{
  "model": "self-supervised image encoder",
  "dataset": "photos with spoken descriptions (Open Images, Localized Narratives)",
  "train_examples": 101725,
  "image_size": 32,
  "crop_scale_min": 0.4,
  "horizontal_flip": true,
  "translate": 0.12,
  "color_jitter": 0.6,
  "method": "moco_v3",
  "arch": "vit",
  "norm": "layernorm",
  "norm_position": "sandwich",
  "activation": "quick_gelu",
  "mlp_ratio": 6,
  "head_dim": 16,
  "fused_qkv": false,
  "bias": "all",
  "qk_norm": false,
  "parallel_block": false,
  "inner_norm": false,
  "patch_size": [4, 4],
  "conv_stem": false,
  "layers": 14,
  "width": 256,
  "positions": "learned",
  "pooling": "class_token",
  "projector_hidden": 1024,
  "projector_out": 128,
  "projector_hidden_layers": 2,
  "temperature": 0.3,
  "target_momentum": 0.99,
  "init": "xavier_uniform",
  "optimizer": "muon",
  "muon_scale": "spectral",
  "lr": 0.01,
  "momentum": 0.9,
  "nesterov": true,
  "orthogonalizer": "newton_schulz_5",
  "adamw_lr_other_params": 0.0022,
  "grad_clip": 5.0,
  "cautious_weight_decay": true,
  "steps": 12900,
  "batch_size": 64,
  "epochs": 8.1,
  "lr_schedule": "cosine_restarts",
  "final_lr_fraction": 0.05,
  "warmup_steps": 250,
  "weight_decay": 0.01,
  "adamw_weight_decay_other_params": 0.01
}
Rows from block 11 of a small self-supervised image encoder, named by matrix and row number. Rows with one number belong to one neuron. Each number is 50 + 10 x the weight over its row's rms, rounded and kept within 0 to 99. All counts start at 0.
Before each neuron's rows are labels from the 100 images, of 14976, where the neuron reaches its highest value: "top examples" is what is common among them. Only what is clearly more common there than usual is listed. The data: photos with spoken descriptions (Open Images, Localized Narratives). In brackets: how many of the 100.
# fc1: MLP up (model.blocks.11.mlp.fc1.weight, 1536x256), inputs 128-255
# fc2: MLP down (model.blocks.11.mlp.fc2.weight, 256x1536, transposed), outputs 128-255

top examples: text has "holding" (35)
fc1.21:54 51 61 39 57 48 49 53 61 39 42 53 62 49 48 47 39 47 34 47 60 48 54 58 48 52 55 60 41 73 32 44 53 50 54 49 47 36 27 60 50 58 45 52 61 34 45 56 45 50 57 65 50 56 31 45 42 43 53 58 49 34 41 49 50 41 54 70 44 43 56 37 57 48 55 69 53 56 49 52 52 44 47 42 38 60 42 73 43 50 40 52 56 60 52 48 63 71 50 60 38 75 56 40 57 41 48 60 44 59 62 57 51 42 33 61 54 57 41 71 62 44 58 63 54 39 49 52
fc2.21:53 54 44 51 66 49 33 55 49 61 75 46 41 59 50 63 59 53 60 37 44 64 54 40 46 66 54 67 52 37 57 47 49 47 50 59 65 63 62 55 58 47 60 62 58 52 67 52 45 55 55 53 44 22 67 56 59 47 57 48 43 47 53 42 45 77 49 48 59 44 31 52 29 45 53 50 32 46 55 48 42 47 58 43 42 36 40 42 55 59 54 41 44 54 42 50 57 44 45 38 44 28 44 57 39 59 44 51 51 48 43 43 46 51 53 48 56 51 51 57 65 37 46 53 49 45 43 33

top examples: text has "dark" (31)
fc1.153:51 62 61 47 51 60 47 41 55 47 33 53 55 45 42 41 25 55 52 47 50 49 52 39 63 48 59 38 50 51 30 52 63 46 50 53 44 71 50 55 47 40 48 54 65 49 54 54 42 70 40 48 46 42 59 49 50 56 37 49 56 52 57 46 34 49 40 46 55 40 62 52 54 37 46 45 52 48 46 46 65 43 47 54 65 52 64 64 58 61 23 44 55 56 38 43 53 46 60 48 50 48 65 41 41 61 41 55 48 62 31 35 41 43 50 40 63 64 47 47 33 27 41 48 43 72 41 60
fc2.153:43 53 41 42 47 56 49 61 52 63 48 47 62 53 58 65 66 45 61 36 32 60 49 65 38 62 46 62 39 42 62 61 57 64 62 46 31 65 42 55 50 59 34 57 52 66 42 55 41 58 41 65 38 48 35 48 65 45 51 48 38 36 38 52 50 49 36 54 37 49 50 40 61 65 64 51 47 54 47 42 51 58 56 58 50 63 47 59 47 47 64 47 48 35 44 51 46 64 45 62 61 59 36 48 35 65 63 36 48 40 54 54 42 52 36 63 41 39 51 42 55 69 61 68 64 58 43 46

top examples: text has "holding" (38)
fc1.697:67 58 56 45 34 39 43 34 61 34 58 55 54 57 53 31 45 67 25 50 60 54 33 52 49 54 44 55 68 54 36 48 49 72 53 57 52 34 45 39 59 56 49 65 36 50 57 70 48 50 67 61 45 43 48 55 39 54 49 44 48 60 48 59 52 46 53 69 53 55 46 45 64 49 61 63 53 42 44 49 54 39 55 43 47 61 58 50 41 41 46 47 48 43 40 50 69 55 50 34 41 56 54 67 43 44 45 46 39 51 46 54 56 32 55 44 46 62 54 57 56 45 52 81 60 68 47 51
fc2.697:49 37 45 38 71 53 47 74 52 53 54 50 40 45 36 61 53 38 65 46 38 45 62 40 44 66 60 54 37 54 65 41 50 32 45 56 55 64 55 62 43 47 43 39 68 39 38 37 58 54 44 40 55 38 44 41 63 39 55 54 43 30 57 41 37 62 49 43 49 37 49 49 34 50 38 36 34 55 58 50 56 67 46 37 35 42 46 48 62 55 48 52 40 66 62 47 38 41 47 66 52 42 50 37 52 55 50 50 51 65 58 39 44 63 52 65 56 45 43 68 58 42 45 22 51 34 50 38

top examples: text has "table" (32)
fc1.525:57 46 57 31 52 50 77 43 39 54 54 40 48 39 41 42 49 47 44 58 53 51 44 57 47 48 51 71 40 41 49 35 42 51 42 55 53 32 66 85 54 51 61 57 45 44 54 48 66 52 51 58 48 40 35 57 59 51 55 83 31 48 47 43 47 52 40 70 44 44 57 41 49 35 55 74 33 38 46 43 43 42 41 50 50 45 48 52 37 60 54 39 54 50 53 60 53 57 52 45 38 51 44 44 33 55 58 54 49 61 53 54 42 32 66 38 53 55 41 67 54 49 52 56 54 54 63 31
fc2.525:55 56 39 61 58 49 24 51 73 44 57 66 47 72 47 51 41 57 49 38 54 45 63 39 61 61 68 36 56 64 41 56 57 42 60 46 51 71 39 35 55 47 56 57 40 56 53 62 34 47 60 44 50 36 52 36 39 40 45 25 65 39 56 65 50 61 63 46 53 48 26 53 56 61 49 33 47 41 58 44 58 59 62 33 49 55 45 50 60 40 37 54 42 57 42 43 71 48 48 59 55 44 48 50 61 45 40 44 41 52 38 39 45 61 29 74 49 38 43 54 63 47 52 42 52 42 36 69

top examples: text has "dark" (34)
fc1.690:44 56 55 71 22 36 59 60 52 57 57 52 50 51 63 45 53 28 47 65 48 61 44 71 51 44 48 40 45 54 57 34 43 51 41 44 48 53 36 51 40 35 58 50 60 58 65 36 32 45 51 67 49 32 64 49 69 46 32 53 63 59 50 58 45 47 49 40 33 55 56 45 51 48 43 52 55 42 40 55 39 47 37 48 62 54 58 53 63 44 51 29 49 43 47 67 58 53 48 66 33 44 46 55 46 43 45 60 70 44 63 45 42 40 63 46 48 50 44 55 48 50 46 49 65 45 49 53
fc2.690:48 64 41 62 38 51 63 59 48 39 61 38 44 52 55 55 43 43 39 58 41 63 34 53 56 43 50 39 55 52 60 37 67 68 62 42 54 53 37 65 45 42 61 45 39 50 63 48 47 48 44 65 42 44 58 38 60 35 37 63 62 50 67 50 47 57 35 50 44 56 31 43 56 48 46 48 41 39 51 59 46 37 40 60 61 56 48 44 49 34 45 35 55 42 48 59 66 62 61 55 33 56 46 62 36 42 60 68 63 35 52 40 41 32 57 56 34 38 47 66 61 35 53 41 65 67 53 66

top examples: text has "trees" (74); text has "plants" (26)
fc1.348:39 50 61 44 70 47 67 55 50 37 54 52 57 54 55 40 59 51 40 32 41 56 65 43 31 51 59 58 39 43 29 43 33 51 73 46 47 50 53 55 57 59 56 63 38 41 45 47 43 50 53 50 55 59 51 39 50 42 52 58 42 53 42 49 53 66 47 57 43 51 46 27 58 39 52 65 46 59 48 65 35 67 48 39 59 42 35 41 43 49 59 48 39 55 52 66 55 58 64 49 42 49 36 55 69 53 54 47 50 56 44 59 73 49 46 63 61 62 33 53 75 61 61 65 55 57 56 48
fc2.348:57 50 50 53 43 44 33 46 51 55 41 54 49 57 40 51 42 58 47 61 51 48 51 56 59 60 43 46 43 62 69 48 62 30 45 60 52 54 54 52 52 37 45 38 43 64 58 43 55 47 53 51 46 23 30 42 51 44 44 54 52 38 60 55 40 52 48 55 59 48 43 56 48 47 41 40 46 28 52 34 52 40 64 62 24 48 53 80 70 50 45 49 60 47 51 31 73 48 34 43 54 69 53 47 28 40 48 44 52 49 58 47 20 46 43 45 39 36 49 64 45 38 46 47 54 40 45 40

top examples: text has "people" (49)
fc1.598:61 49 45 58 53 53 40 39 49 51 54 49 39 60 39 48 46 54 45 33 48 73 52 58 39 48 47 63 54 41 54 43 50 40 51 49 47 45 39 65 57 58 58 54 64 51 57 66 51 34 65 56 38 30 39 44 45 46 69 60 50 48 50 58 41 75 43 78 39 47 42 29 46 45 44 56 35 52 65 41 59 46 40 44 55 50 56 64 53 59 59 38 48 33 44 68 60 57 38 64 35 80 51 45 53 61 39 37 45 45 41 51 41 52 44 48 55 67 32 57 57 53 50 56 53 48 49 31
fc2.598:48 39 60 36 58 47 38 66 52 55 54 49 47 52 65 46 44 56 42 60 55 37 51 44 62 59 63 41 32 50 41 49 51 58 46 55 50 55 54 50 57 33 52 58 26 38 61 49 55 74 49 50 65 39 52 42 59 41 29 42 55 42 67 45 46 54 53 52 66 40 41 52 48 41 54 47 51 45 47 55 42 43 65 40 30 53 28 63 47 50 33 66 35 67 40 39 59 65 65 26 55 40 41 64 40 46 62 61 46 62 56 44 64 50 41 67 43 27 35 60 59 46 41 51 52 47 53 58

top examples: text has "dark" (38)
fc1.396:38 78 51 59 36 68 53 49 48 51 33 49 37 49 47 54 41 46 65 57 56 50 36 50 63 40 56 48 48 42 38 49 30 48 47 58 49 45 45 52 36 41 49 51 46 41 46 50 59 70 62 43 46 72 50 47 47 58 63 39 56 68 57 67 45 47 40 35 53 53 48 60 52 50 70 55 58 41 45 62 50 38 42 54 48 40 42 55 46 48 45 62 61 55 41 53 49 67 52 56 69 49 48 45 49 53 45 54 47 54 49 43 46 49 46 34 54 52 58 49 56 56 50 40 34 75 46 39
fc2.396:34 60 48 53 63 62 58 39 62 54 55 47 54 64 41 38 44 42 58 50 46 35 54 57 36 63 54 62 62 58 42 64 31 66 56 54 36 60 60 64 64 59 51 41 46 63 41 53 64 42 53 51 47 51 32 49 56 65 38 37 37 52 59 64 69 63 58 42 46 62 63 43 42 53 43 36 56 58 51 46 45 44 39 45 40 68 33 35 61 51 58 35 60 53 58 34 48 39 41 58 66 39 65 52 43 34 43 68 48 48 54 67 60 38 62 67 35 42 36 59 38 57 64 44 46 59 36 61

top examples: text has "people" (46); text has "sitting" (37)
fc1.675:51 55 42 53 42 34 49 51 43 44 59 53 40 51 54 58 59 56 60 42 50 51 59 52 51 57 52 54 50 57 46 53 56 58 58 66 44 48 50 63 36 33 66 44 54 61 33 57 61 47 55 41 46 28 53 34 41 41 49 45 72 40 41 45 59 60 39 59 63 57 27 55 56 50 45 63 53 33 46 40 54 28 47 52 53 57 44 57 38 60 48 80 52 48 41 58 65 50 53 29 49 69 33 57 46 61 60 52 34 44 46 35 53 46 51 53 45 49 42 46 49 40 49 60 53 59 42 49
fc2.675:55 48 67 39 51 62 41 62 49 57 46 46 50 51 42 44 45 48 42 51 47 55 41 45 46 59 59 56 51 46 50 44 40 46 45 52 60 46 52 50 59 56 35 59 34 38 68 53 33 49 46 61 50 47 35 52 49 49 57 59 23 44 46 56 38 55 58 55 34 46 68 38 42 53 50 51 38 58 56 66 43 70 37 28 40 49 51 60 59 34 56 22 40 64 55 40 52 50 54 57 45 37 48 50 67 36 41 47 61 57 58 57 52 54 45 44 64 55 50 80 55 48 42 46 50 44 51 41

top examples: text has "trees" (57); text has "buildings" (27)
fc1.354:34 53 48 58 57 57 65 58 53 49 39 64 57 59 51 46 46 51 50 63 61 67 48 37 39 44 49 60 24 42 69 41 56 59 54 45 63 35 51 61 57 65 52 52 56 40 63 51 31 63 61 57 42 49 36 36 66 50 48 50 41 39 52 37 37 51 46 42 42 61 35 48 28 42 47 27 48 57 71 68 50 38 41 50 26 41 60 61 49 53 44 51 49 49 70 46 59 60 33 37 47 35 52 50 36 58 40 49 61 45 49 53 59 47 56 47 61 42 66 54 57 65 61 45 45 49 35 32
fc2.354:55 40 57 40 47 52 49 50 51 56 52 28 48 46 58 54 58 57 51 45 46 37 46 63 57 39 45 44 70 59 41 60 56 49 55 60 38 63 40 37 43 42 45 48 46 63 45 56 79 28 46 45 54 46 50 51 45 40 40 50 52 65 59 72 57 64 53 76 71 49 52 48 71 56 52 69 51 51 37 38 42 54 62 52 60 52 45 42 50 43 57 51 52 48 43 55 45 40 56 62 51 69 51 50 65 36 64 55 47 60 57 53 45 54 40 62 35 51 28 62 54 46 51 65 63 50 61 62

top examples: text has "trees" (59)
fc1.450:52 62 59 55 68 44 47 54 59 42 55 45 43 64 43 49 34 61 51 44 36 38 59 53 56 58 66 57 61 43 44 48 64 46 65 52 31 33 41 62 45 59 36 66 43 53 49 59 40 62 66 65 49 36 38 39 51 30 56 65 31 50 48 67 62 65 47 49 56 45 56 54 42 58 56 58 34 57 47 62 62 48 49 42 51 47 49 53 56 54 54 40 68 56 43 43 55 58 54 55 49 71 60 50 45 56 40 55 48 66 63 58 67 40 36 49 53 43 43 52 55 52 44 57 74 48 59 51
fc2.450:47 44 40 36 45 57 45 52 45 54 55 50 62 36 67 44 72 50 32 45 58 66 47 44 53 60 44 59 49 66 43 55 52 41 44 52 73 68 58 47 55 46 69 34 44 46 46 52 50 26 49 35 49 46 54 44 42 55 44 32 60 44 57 31 40 48 49 54 52 55 32 44 58 36 41 48 50 44 59 37 37 52 63 42 36 56 51 59 45 45 45 63 38 45 57 51 54 43 35 43 48 44 42 53 47 51 46 37 47 33 33 41 25 56 65 37 43 55 46 66 57 45 48 30 43 36 39 35

top examples: text has "table" (30)
fc1.186:56 65 57 47 50 55 48 43 61 36 72 42 55 69 41 49 38 51 57 50 43 48 57 53 37 58 33 55 46 38 45 58 60 44 62 44 52 46 55 42 60 49 45 61 57 38 47 81 36 35 52 54 38 51 44 37 55 52 33 52 51 22 33 60 44 64 47 62 51 64 41 38 46 55 52 45 42 56 52 42 55 45 56 41 43 55 40 59 49 72 51 40 55 57 37 57 53 65 47 56 57 53 62 60 39 38 43 61 69 49 65 38 56 79 41 61 39 44 54 68 49 63 64 55 59 63 44 41
fc2.186:45 39 53 46 49 56 53 61 44 60 36 56 43 42 65 37 53 53 46 50 42 64 28 40 54 47 75 62 50 55 54 47 47 55 34 54 45 62 47 62 49 57 56 42 44 61 56 24 62 62 64 68 58 35 67 63 47 41 50 46 48 60 61 42 46 58 40 52 57 34 44 53 50 49 42 54 46 58 40 59 46 51 51 52 43 46 56 51 50 28 55 58 45 45 56 41 51 37 52 41 45 52 57 41 67 58 54 57 40 48 35 63 41 13 48 47 59 56 45 47 59 31 36 45 36 36 57 51

top examples: text has "water" (30)
fc1.91:61 80 69 51 58 50 64 41 51 36 47 31 36 54 37 58 56 28 56 59 35 49 41 42 56 61 58 52 39 69 42 42 55 39 53 52 33 67 37 49 42 60 60 62 68 56 55 69 59 47 44 49 47 57 36 59 58 56 61 48 44 38 55 61 57 46 43 53 62 46 58 63 47 47 68 43 33 57 32 30 60 57 52 50 52 49 56 52 44 41 55 43 53 66 64 61 51 35 56 39 54 57 42 36 58 44 48 57 45 53 65 43 53 65 43 60 61 52 47 40 53 43 68 31 54 49 50 60
fc2.91:50 59 49 44 47 37 33 43 39 44 45 34 33 62 47 64 64 39 68 51 44 63 48 59 44 49 58 38 36 62 52 53 63 51 42 53 33 54 40 59 46 50 44 65 59 63 56 63 61 40 48 52 58 45 34 67 34 52 63 36 35 36 61 66 43 54 40 36 48 54 42 56 50 43 58 53 39 44 52 53 45 63 40 48 64 35 65 57 44 52 37 36 37 48 49 65 48 46 55 63 56 63 48 59 66 38 53 51 56 31 43 50 60 66 51 55 62 42 48 41 38 36 52 45 53 39 51 48

top examples: text has "dark" (36)
fc1.493:52 49 32 49 32 76 44 45 49 50 48 69 39 54 55 52 78 51 49 57 49 58 50 62 64 71 51 33 42 53 64 57 50 53 23 39 49 30 44 41 65 61 53 46 70 66 46 48 59 70 27 41 66 39 45 31 59 65 52 45 23 59 62 48 60 36 45 54 65 59 71 53 64 51 58 55 37 41 49 54 51 39 53 46 47 58 45 57 49 44 53 54 53 54 30 49 46 49 45 59 57 60 60 50 63 27 47 55 56 51 63 34 50 39 45 48 47 44 47 51 45 63 47 32 53 70 59 47
fc2.493:60 53 38 38 52 66 64 59 40 46 44 60 43 67 55 57 63 42 63 63 33 49 45 66 60 52 48 65 37 66 62 47 40 49 38 40 55 53 61 64 62 63 59 47 63 58 42 55 64 67 56 36 57 43 34 32 63 64 59 45 49 63 60 51 65 32 44 40 47 50 61 58 65 66 57 65 37 54 50 67 56 45 33 50 50 56 52 69 40 45 50 51 57 45 33 42 37 51 56 59 52 59 55 57 59 36 51 55 45 44 37 50 56 35 49 68 62 61 36 46 44 63 58 51 45 57 69 43

top examples: text has "table" (32)
fc1.414:47 37 56 70 60 62 54 49 54 77 47 67 40 50 43 39 53 70 35 54 41 48 51 58 55 51 56 56 56 72 61 41 53 54 40 45 46 42 54 51 35 55 56 58 44 63 39 51 63 36 53 56 41 38 44 42 63 28 38 70 40 49 54 48 52 52 69 35 55 44 39 43 38 52 45 49 47 59 44 55 37 43 26 50 56 42 40 64 53 38 47 52 49 56 63 50 48 43 62 65 31 51 58 23 53 53 60 48 42 39 42 38 35 38 50 50 53 34 47 59 70 44 54 53 55 35 38 56
fc2.414:50 62 41 38 55 34 33 56 47 34 57 26 50 54 54 65 45 50 55 49 56 65 60 53 48 55 52 49 48 37 43 51 38 59 60 47 50 63 38 63 69 49 53 50 44 38 64 56 43 63 58 43 55 42 60 49 36 57 63 36 44 51 56 62 55 50 41 66 44 57 57 53 50 45 68 65 45 49 57 38 64 47 67 44 45 55 45 39 46 58 52 49 44 44 39 65 67 63 42 38 60 58 29 70 45 46 41 44 48 61 54 63 53 64 36 62 66 70 39 46 38 55 56 40 53 57 55 43

top examples: text has "wall" (40); text has "table" (31)
fc1.152:54 49 53 36 44 39 51 38 55 47 50 36 39 65 43 55 40 70 50 37 24 63 66 57 39 48 54 72 36 47 50 39 44 52 54 40 54 53 39 61 65 45 49 45 38 54 33 44 50 49 60 62 55 50 60 63 60 38 65 66 32 35 55 49 43 43 42 58 56 48 58 34 46 44 35 68 46 51 60 56 41 37 42 63 49 38 49 51 32 38 46 55 45 40 41 30 47 40 44 30 41 64 42 41 52 52 48 49 50 68 44 58 51 53 37 52 66 70 41 54 60 45 78 63 38 48 55 43
fc2.152:36 55 57 57 55 55 45 65 64 50 54 51 59 53 63 49 57 60 46 51 69 39 33 45 62 65 46 41 51 58 40 59 62 42 53 54 40 45 64 46 36 63 64 60 45 46 65 64 47 46 58 40 43 30 34 37 38 56 34 42 62 44 61 57 41 71 54 56 45 45 31 65 43 45 69 36 49 54 45 40 54 54 69 37 40 62 41 63 57 60 52 47 62 65 43 65 75 55 36 57 51 43 39 58 39 50 53 57 38 40 50 38 44 39 61 61 32 33 41 62 63 56 32 43 58 52 45 49

top examples: text has "table" (35)
fc1.626:55 48 64 27 50 42 44 58 48 43 49 40 62 44 52 57 41 66 57 36 26 44 59 44 37 45 58 65 54 61 56 56 55 63 49 39 52 54 63 48 74 45 51 45 56 59 38 51 57 48 68 68 46 37 26 52 56 28 41 51 63 45 44 29 45 36 46 43 28 38 35 50 50 48 39 52 31 53 55 57 56 34 55 47 55 49 40 55 65 44 45 53 47 37 38 43 57 58 44 64 56 45 47 41 36 40 48 40 38 40 45 48 51 68 28 42 53 73 48 56 63 64 39 70 54 55 54 46
fc2.626:39 48 42 71 50 51 46 55 54 64 64 53 32 47 48 37 59 53 40 64 64 62 38 58 60 69 52 52 42 48 42 41 53 29 45 45 49 44 40 56 45 59 60 57 38 37 54 53 37 54 47 48 53 40 73 47 37 55 58 58 40 58 51 75 55 68 54 63 69 67 47 55 55 43 56 61 53 40 49 42 37 60 50 37 39 43 47 59 42 54 52 51 39 66 56 62 51 61 55 43 45 52 42 61 70 66 50 58 43 46 51 45 41 37 64 66 51 37 42 51 57 34 60 38 62 42 43 51

top examples: text has "holding" (42); text has "sitting" (38); text has "persons" (28)
fc1.470:34 56 41 50 45 34 34 60 73 44 51 54 36 57 46 51 42 38 24 44 41 50 62 63 60 61 45 56 42 47 54 40 49 40 48 49 36 61 30 81 45 52 58 66 50 34 32 72 49 48 54 61 50 39 45 56 43 36 52 58 40 55 43 46 52 73 36 76 50 56 31 63 63 49 58 66 51 49 40 51 56 58 50 37 41 53 43 57 58 62 46 50 39 44 27 40 56 62 46 43 63 41 45 61 50 59 53 48 55 50 61 59 46 41 52 72 63 54 28 53 47 60 52 61 35 53 63 42
fc2.470:65 46 58 44 61 49 52 50 40 59 49 41 61 41 53 51 64 70 70 51 64 54 44 34 42 43 60 64 55 43 43 60 51 51 55 56 62 44 63 28 60 42 36 32 44 59 68 43 42 62 61 45 46 31 38 34 47 47 37 47 52 48 60 58 50 43 46 34 57 47 42 26 29 39 45 32 44 49 55 53 44 41 49 52 29 35 45 65 50 44 49 38 62 60 63 61 58 60 58 50 36 61 47 51 53 46 43 46 48 61 41 43 59 58 39 53 47 39 48 65 60 38 39 44 70 36 31 52

top examples: text has "dark" (32)
fc1.499:40 63 45 54 37 48 55 40 36 63 61 31 48 48 36 59 60 39 53 67 58 41 36 39 55 44 61 28 57 51 45 50 63 43 47 49 38 41 55 65 47 40 64 45 40 53 64 30 37 52 36 48 65 54 41 56 50 67 57 57 65 63 38 61 54 34 56 52 43 61 47 44 52 59 39 43 48 60 35 31 65 54 41 65 65 54 47 54 55 57 49 72 65 34 47 59 58 50 35 37 67 52 35 37 57 36 74 42 47 46 57 51 59 44 39 48 52 50 49 38 60 55 44 53 50 46 56 51
fc2.499:39 45 48 48 43 48 37 64 59 57 59 49 43 38 31 59 55 65 64 59 35 63 52 66 59 66 59 34 52 49 45 37 59 63 54 49 37 44 39 61 48 38 35 61 46 61 65 36 53 64 68 55 33 37 47 58 36 54 55 46 41 36 64 60 61 52 37 68 53 44 43 63 41 46 48 49 49 48 32 51 60 49 66 59 63 39 45 44 47 49 50 63 65 37 40 42 58 45 34 45 64 44 48 48 57 60 40 41 50 35 52 50 62 51 53 38 45 70 55 39 50 39 46 36 40 56 43 64

top examples: text has "trees" (66); text has "grass" (48)
fc1.376:39 41 44 45 49 47 61 34 31 47 57 39 36 43 36 47 45 40 50 52 43 48 43 34 42 59 51 80 45 27 63 68 63 49 48 32 47 62 45 47 61 41 38 46 63 53 65 59 30 48 65 48 35 65 43 38 43 60 65 44 64 55 37 46 41 50 49 58 25 56 50 70 45 39 79 30 49 57 44 40 66 49 58 43 48 48 52 49 65 55 40 73 45 48 58 38 44 51 50 52 72 65 52 35 41 69 63 44 50 35 50 60 53 56 53 43 67 49 50 53 44 57 53 43 66 41 63 65
fc2.376:40 48 68 43 64 67 35 56 51 68 34 60 44 53 58 42 63 57 44 46 50 44 48 56 40 53 39 44 70 51 37 32 50 44 63 50 42 41 72 70 31 47 53 59 65 62 49 43 53 53 46 57 64 38 65 43 56 44 31 73 45 55 49 64 49 38 49 48 53 54 41 32 49 54 64 36 47 47 60 56 51 53 53 47 38 51 44 38 49 42 56 41 63 64 42 67 43 44 50 62 43 59 50 61 47 40 38 60 68 53 55 32 65 57 50 58 35 49 52 51 29 46 64 61 60 52 66 46

top examples: text has "sky" (67); text has "trees" (57); text has "buildings" (32)
fc1.278:51 71 43 42 63 55 59 47 54 68 60 45 52 48 59 51 51 47 38 64 60 61 50 59 79 27 54 50 44 48 56 47 32 59 57 59 40 39 40 59 40 46 52 56 52 30 46 49 65 54 51 60 41 50 44 57 44 43 37 36 53 75 65 49 43 59 60 71 50 40 20 45 44 61 38 49 45 50 39 42 73 51 30 45 29 44 48 59 65 55 66 60 51 53 34 55 40 62 48 20 58 48 46 53 46 40 63 66 48 51 45 46 46 70 44 44 61 47 36 45 52 45 56 56 46 34 42 54
fc2.278:56 27 50 59 52 43 25 53 48 25 34 51 53 49 54 55 47 48 64 28 53 42 57 40 42 62 42 44 68 56 46 50 60 53 42 46 57 62 44 41 54 53 40 49 57 62 50 53 43 54 49 42 55 47 48 33 65 53 63 67 51 32 34 53 45 34 44 34 53 58 73 46 67 37 46 59 48 47 65 60 30 53 64 66 74 51 51 45 47 41 29 49 56 39 83 49 61 43 44 67 39 55 50 50 47 57 42 32 56 47 56 58 61 36 52 50 41 50 62 49 40 57 47 37 56 73 50 42

top examples: text has "sky" (51)
fc1.436:57 62 54 36 49 47 52 57 59 42 55 50 59 73 43 25 66 60 56 36 44 87 67 58 48 65 57 45 34 27 51 45 40 43 44 47 53 65 49 60 77 50 69 58 39 54 46 48 46 60 61 62 42 53 35 50 47 52 47 52 55 39 51 38 49 61 41 65 49 48 22 39 50 72 47 63 43 51 57 66 57 55 65 40 64 30 54 52 41 40 58 44 43 53 31 68 70 55 54 50 33 42 67 51 36 65 48 46 67 41 51 55 53 48 50 43 54 55 54 54 41 50 53 68 38 55 60 33
fc2.436:51 32 56 62 50 53 44 48 49 58 48 48 29 44 63 63 31 43 49 50 57 28 31 44 56 45 45 62 59 75 43 47 59 52 63 60 53 55 53 42 34 41 33 39 64 48 51 58 56 41 54 34 66 39 58 41 56 48 43 50 41 57 55 63 48 42 54 43 60 42 62 56 54 34 61 49 59 51 53 39 35 44 27 56 28 59 49 59 62 59 38 50 51 53 64 33 34 42 51 48 66 64 32 47 57 34 40 62 41 64 52 42 40 44 35 71 51 50 31 53 61 42 49 47 65 43 30 54

top examples: text has "dark" (30)
fc1.257:53 53 52 54 46 46 52 44 53 42 48 45 54 35 57 56 62 55 58 44 57 61 31 48 52 44 64 35 67 52 54 40 36 49 62 52 58 61 38 79 49 50 48 44 52 47 23 36 45 35 70 37 51 45 49 58 55 43 43 40 57 36 49 32 56 32 43 52 59 59 71 68 61 54 53 52 56 66 41 60 51 53 42 62 41 85 50 40 72 60 68 57 46 52 46 57 57 32 65 51 49 46 38 37 60 51 36 65 67 61 62 49 54 46 31 44 41 54 34 49 62 44 52 46 39 49 61 55
fc2.257:35 54 63 52 51 55 43 41 61 34 39 54 42 41 56 65 57 46 43 33 41 42 67 42 58 44 44 39 54 35 59 56 41 37 60 64 41 51 43 57 29 46 59 48 45 66 32 66 64 61 57 64 64 60 50 49 48 64 50 34 65 33 55 42 60 37 53 55 59 59 48 63 63 45 36 67 63 56 41 59 60 58 62 51 42 65 34 49 58 54 50 34 39 41 45 43 49 40 45 46 49 62 65 68 59 56 54 50 63 67 60 48 57 41 34 44 49 56 44 42 60 43 48 59 40 52 40 38

top examples: text has "trees" (59); text has "sky" (50)
fc1.507:42 66 40 42 52 65 54 56 63 64 53 44 77 52 38 56 58 54 45 69 42 56 36 64 47 44 49 46 58 52 61 52 61 52 30 48 51 49 40 48 63 67 62 60 36 50 51 60 51 60 50 44 55 39 55 73 42 30 51 64 51 43 76 40 49 69 54 57 60 51 34 48 56 45 42 47 46 41 27 70 46 51 39 60 56 54 42 78 42 39 54 47 52 54 41 47 39 41 49 44 28 62 56 41 52 46 55 39 45 63 47 38 25 34 43 42 58 38 45 54 44 49 51 73 56 41 49 48
fc2.507:46 38 70 53 50 31 46 38 51 38 37 54 31 57 66 40 53 53 49 35 61 58 58 43 58 63 49 67 39 54 31 55 50 35 69 50 43 50 46 65 51 30 40 38 57 57 43 52 55 50 46 51 44 61 39 34 59 62 52 33 44 59 31 53 43 45 42 51 53 55 59 61 39 48 64 58 49 66 75 39 58 46 62 39 39 47 70 28 65 67 42 45 60 61 54 61 65 51 35 49 70 51 42 60 41 52 39 52 58 55 55 64 78 57 46 60 49 58 52 39 54 60 52 26 54 60 45 42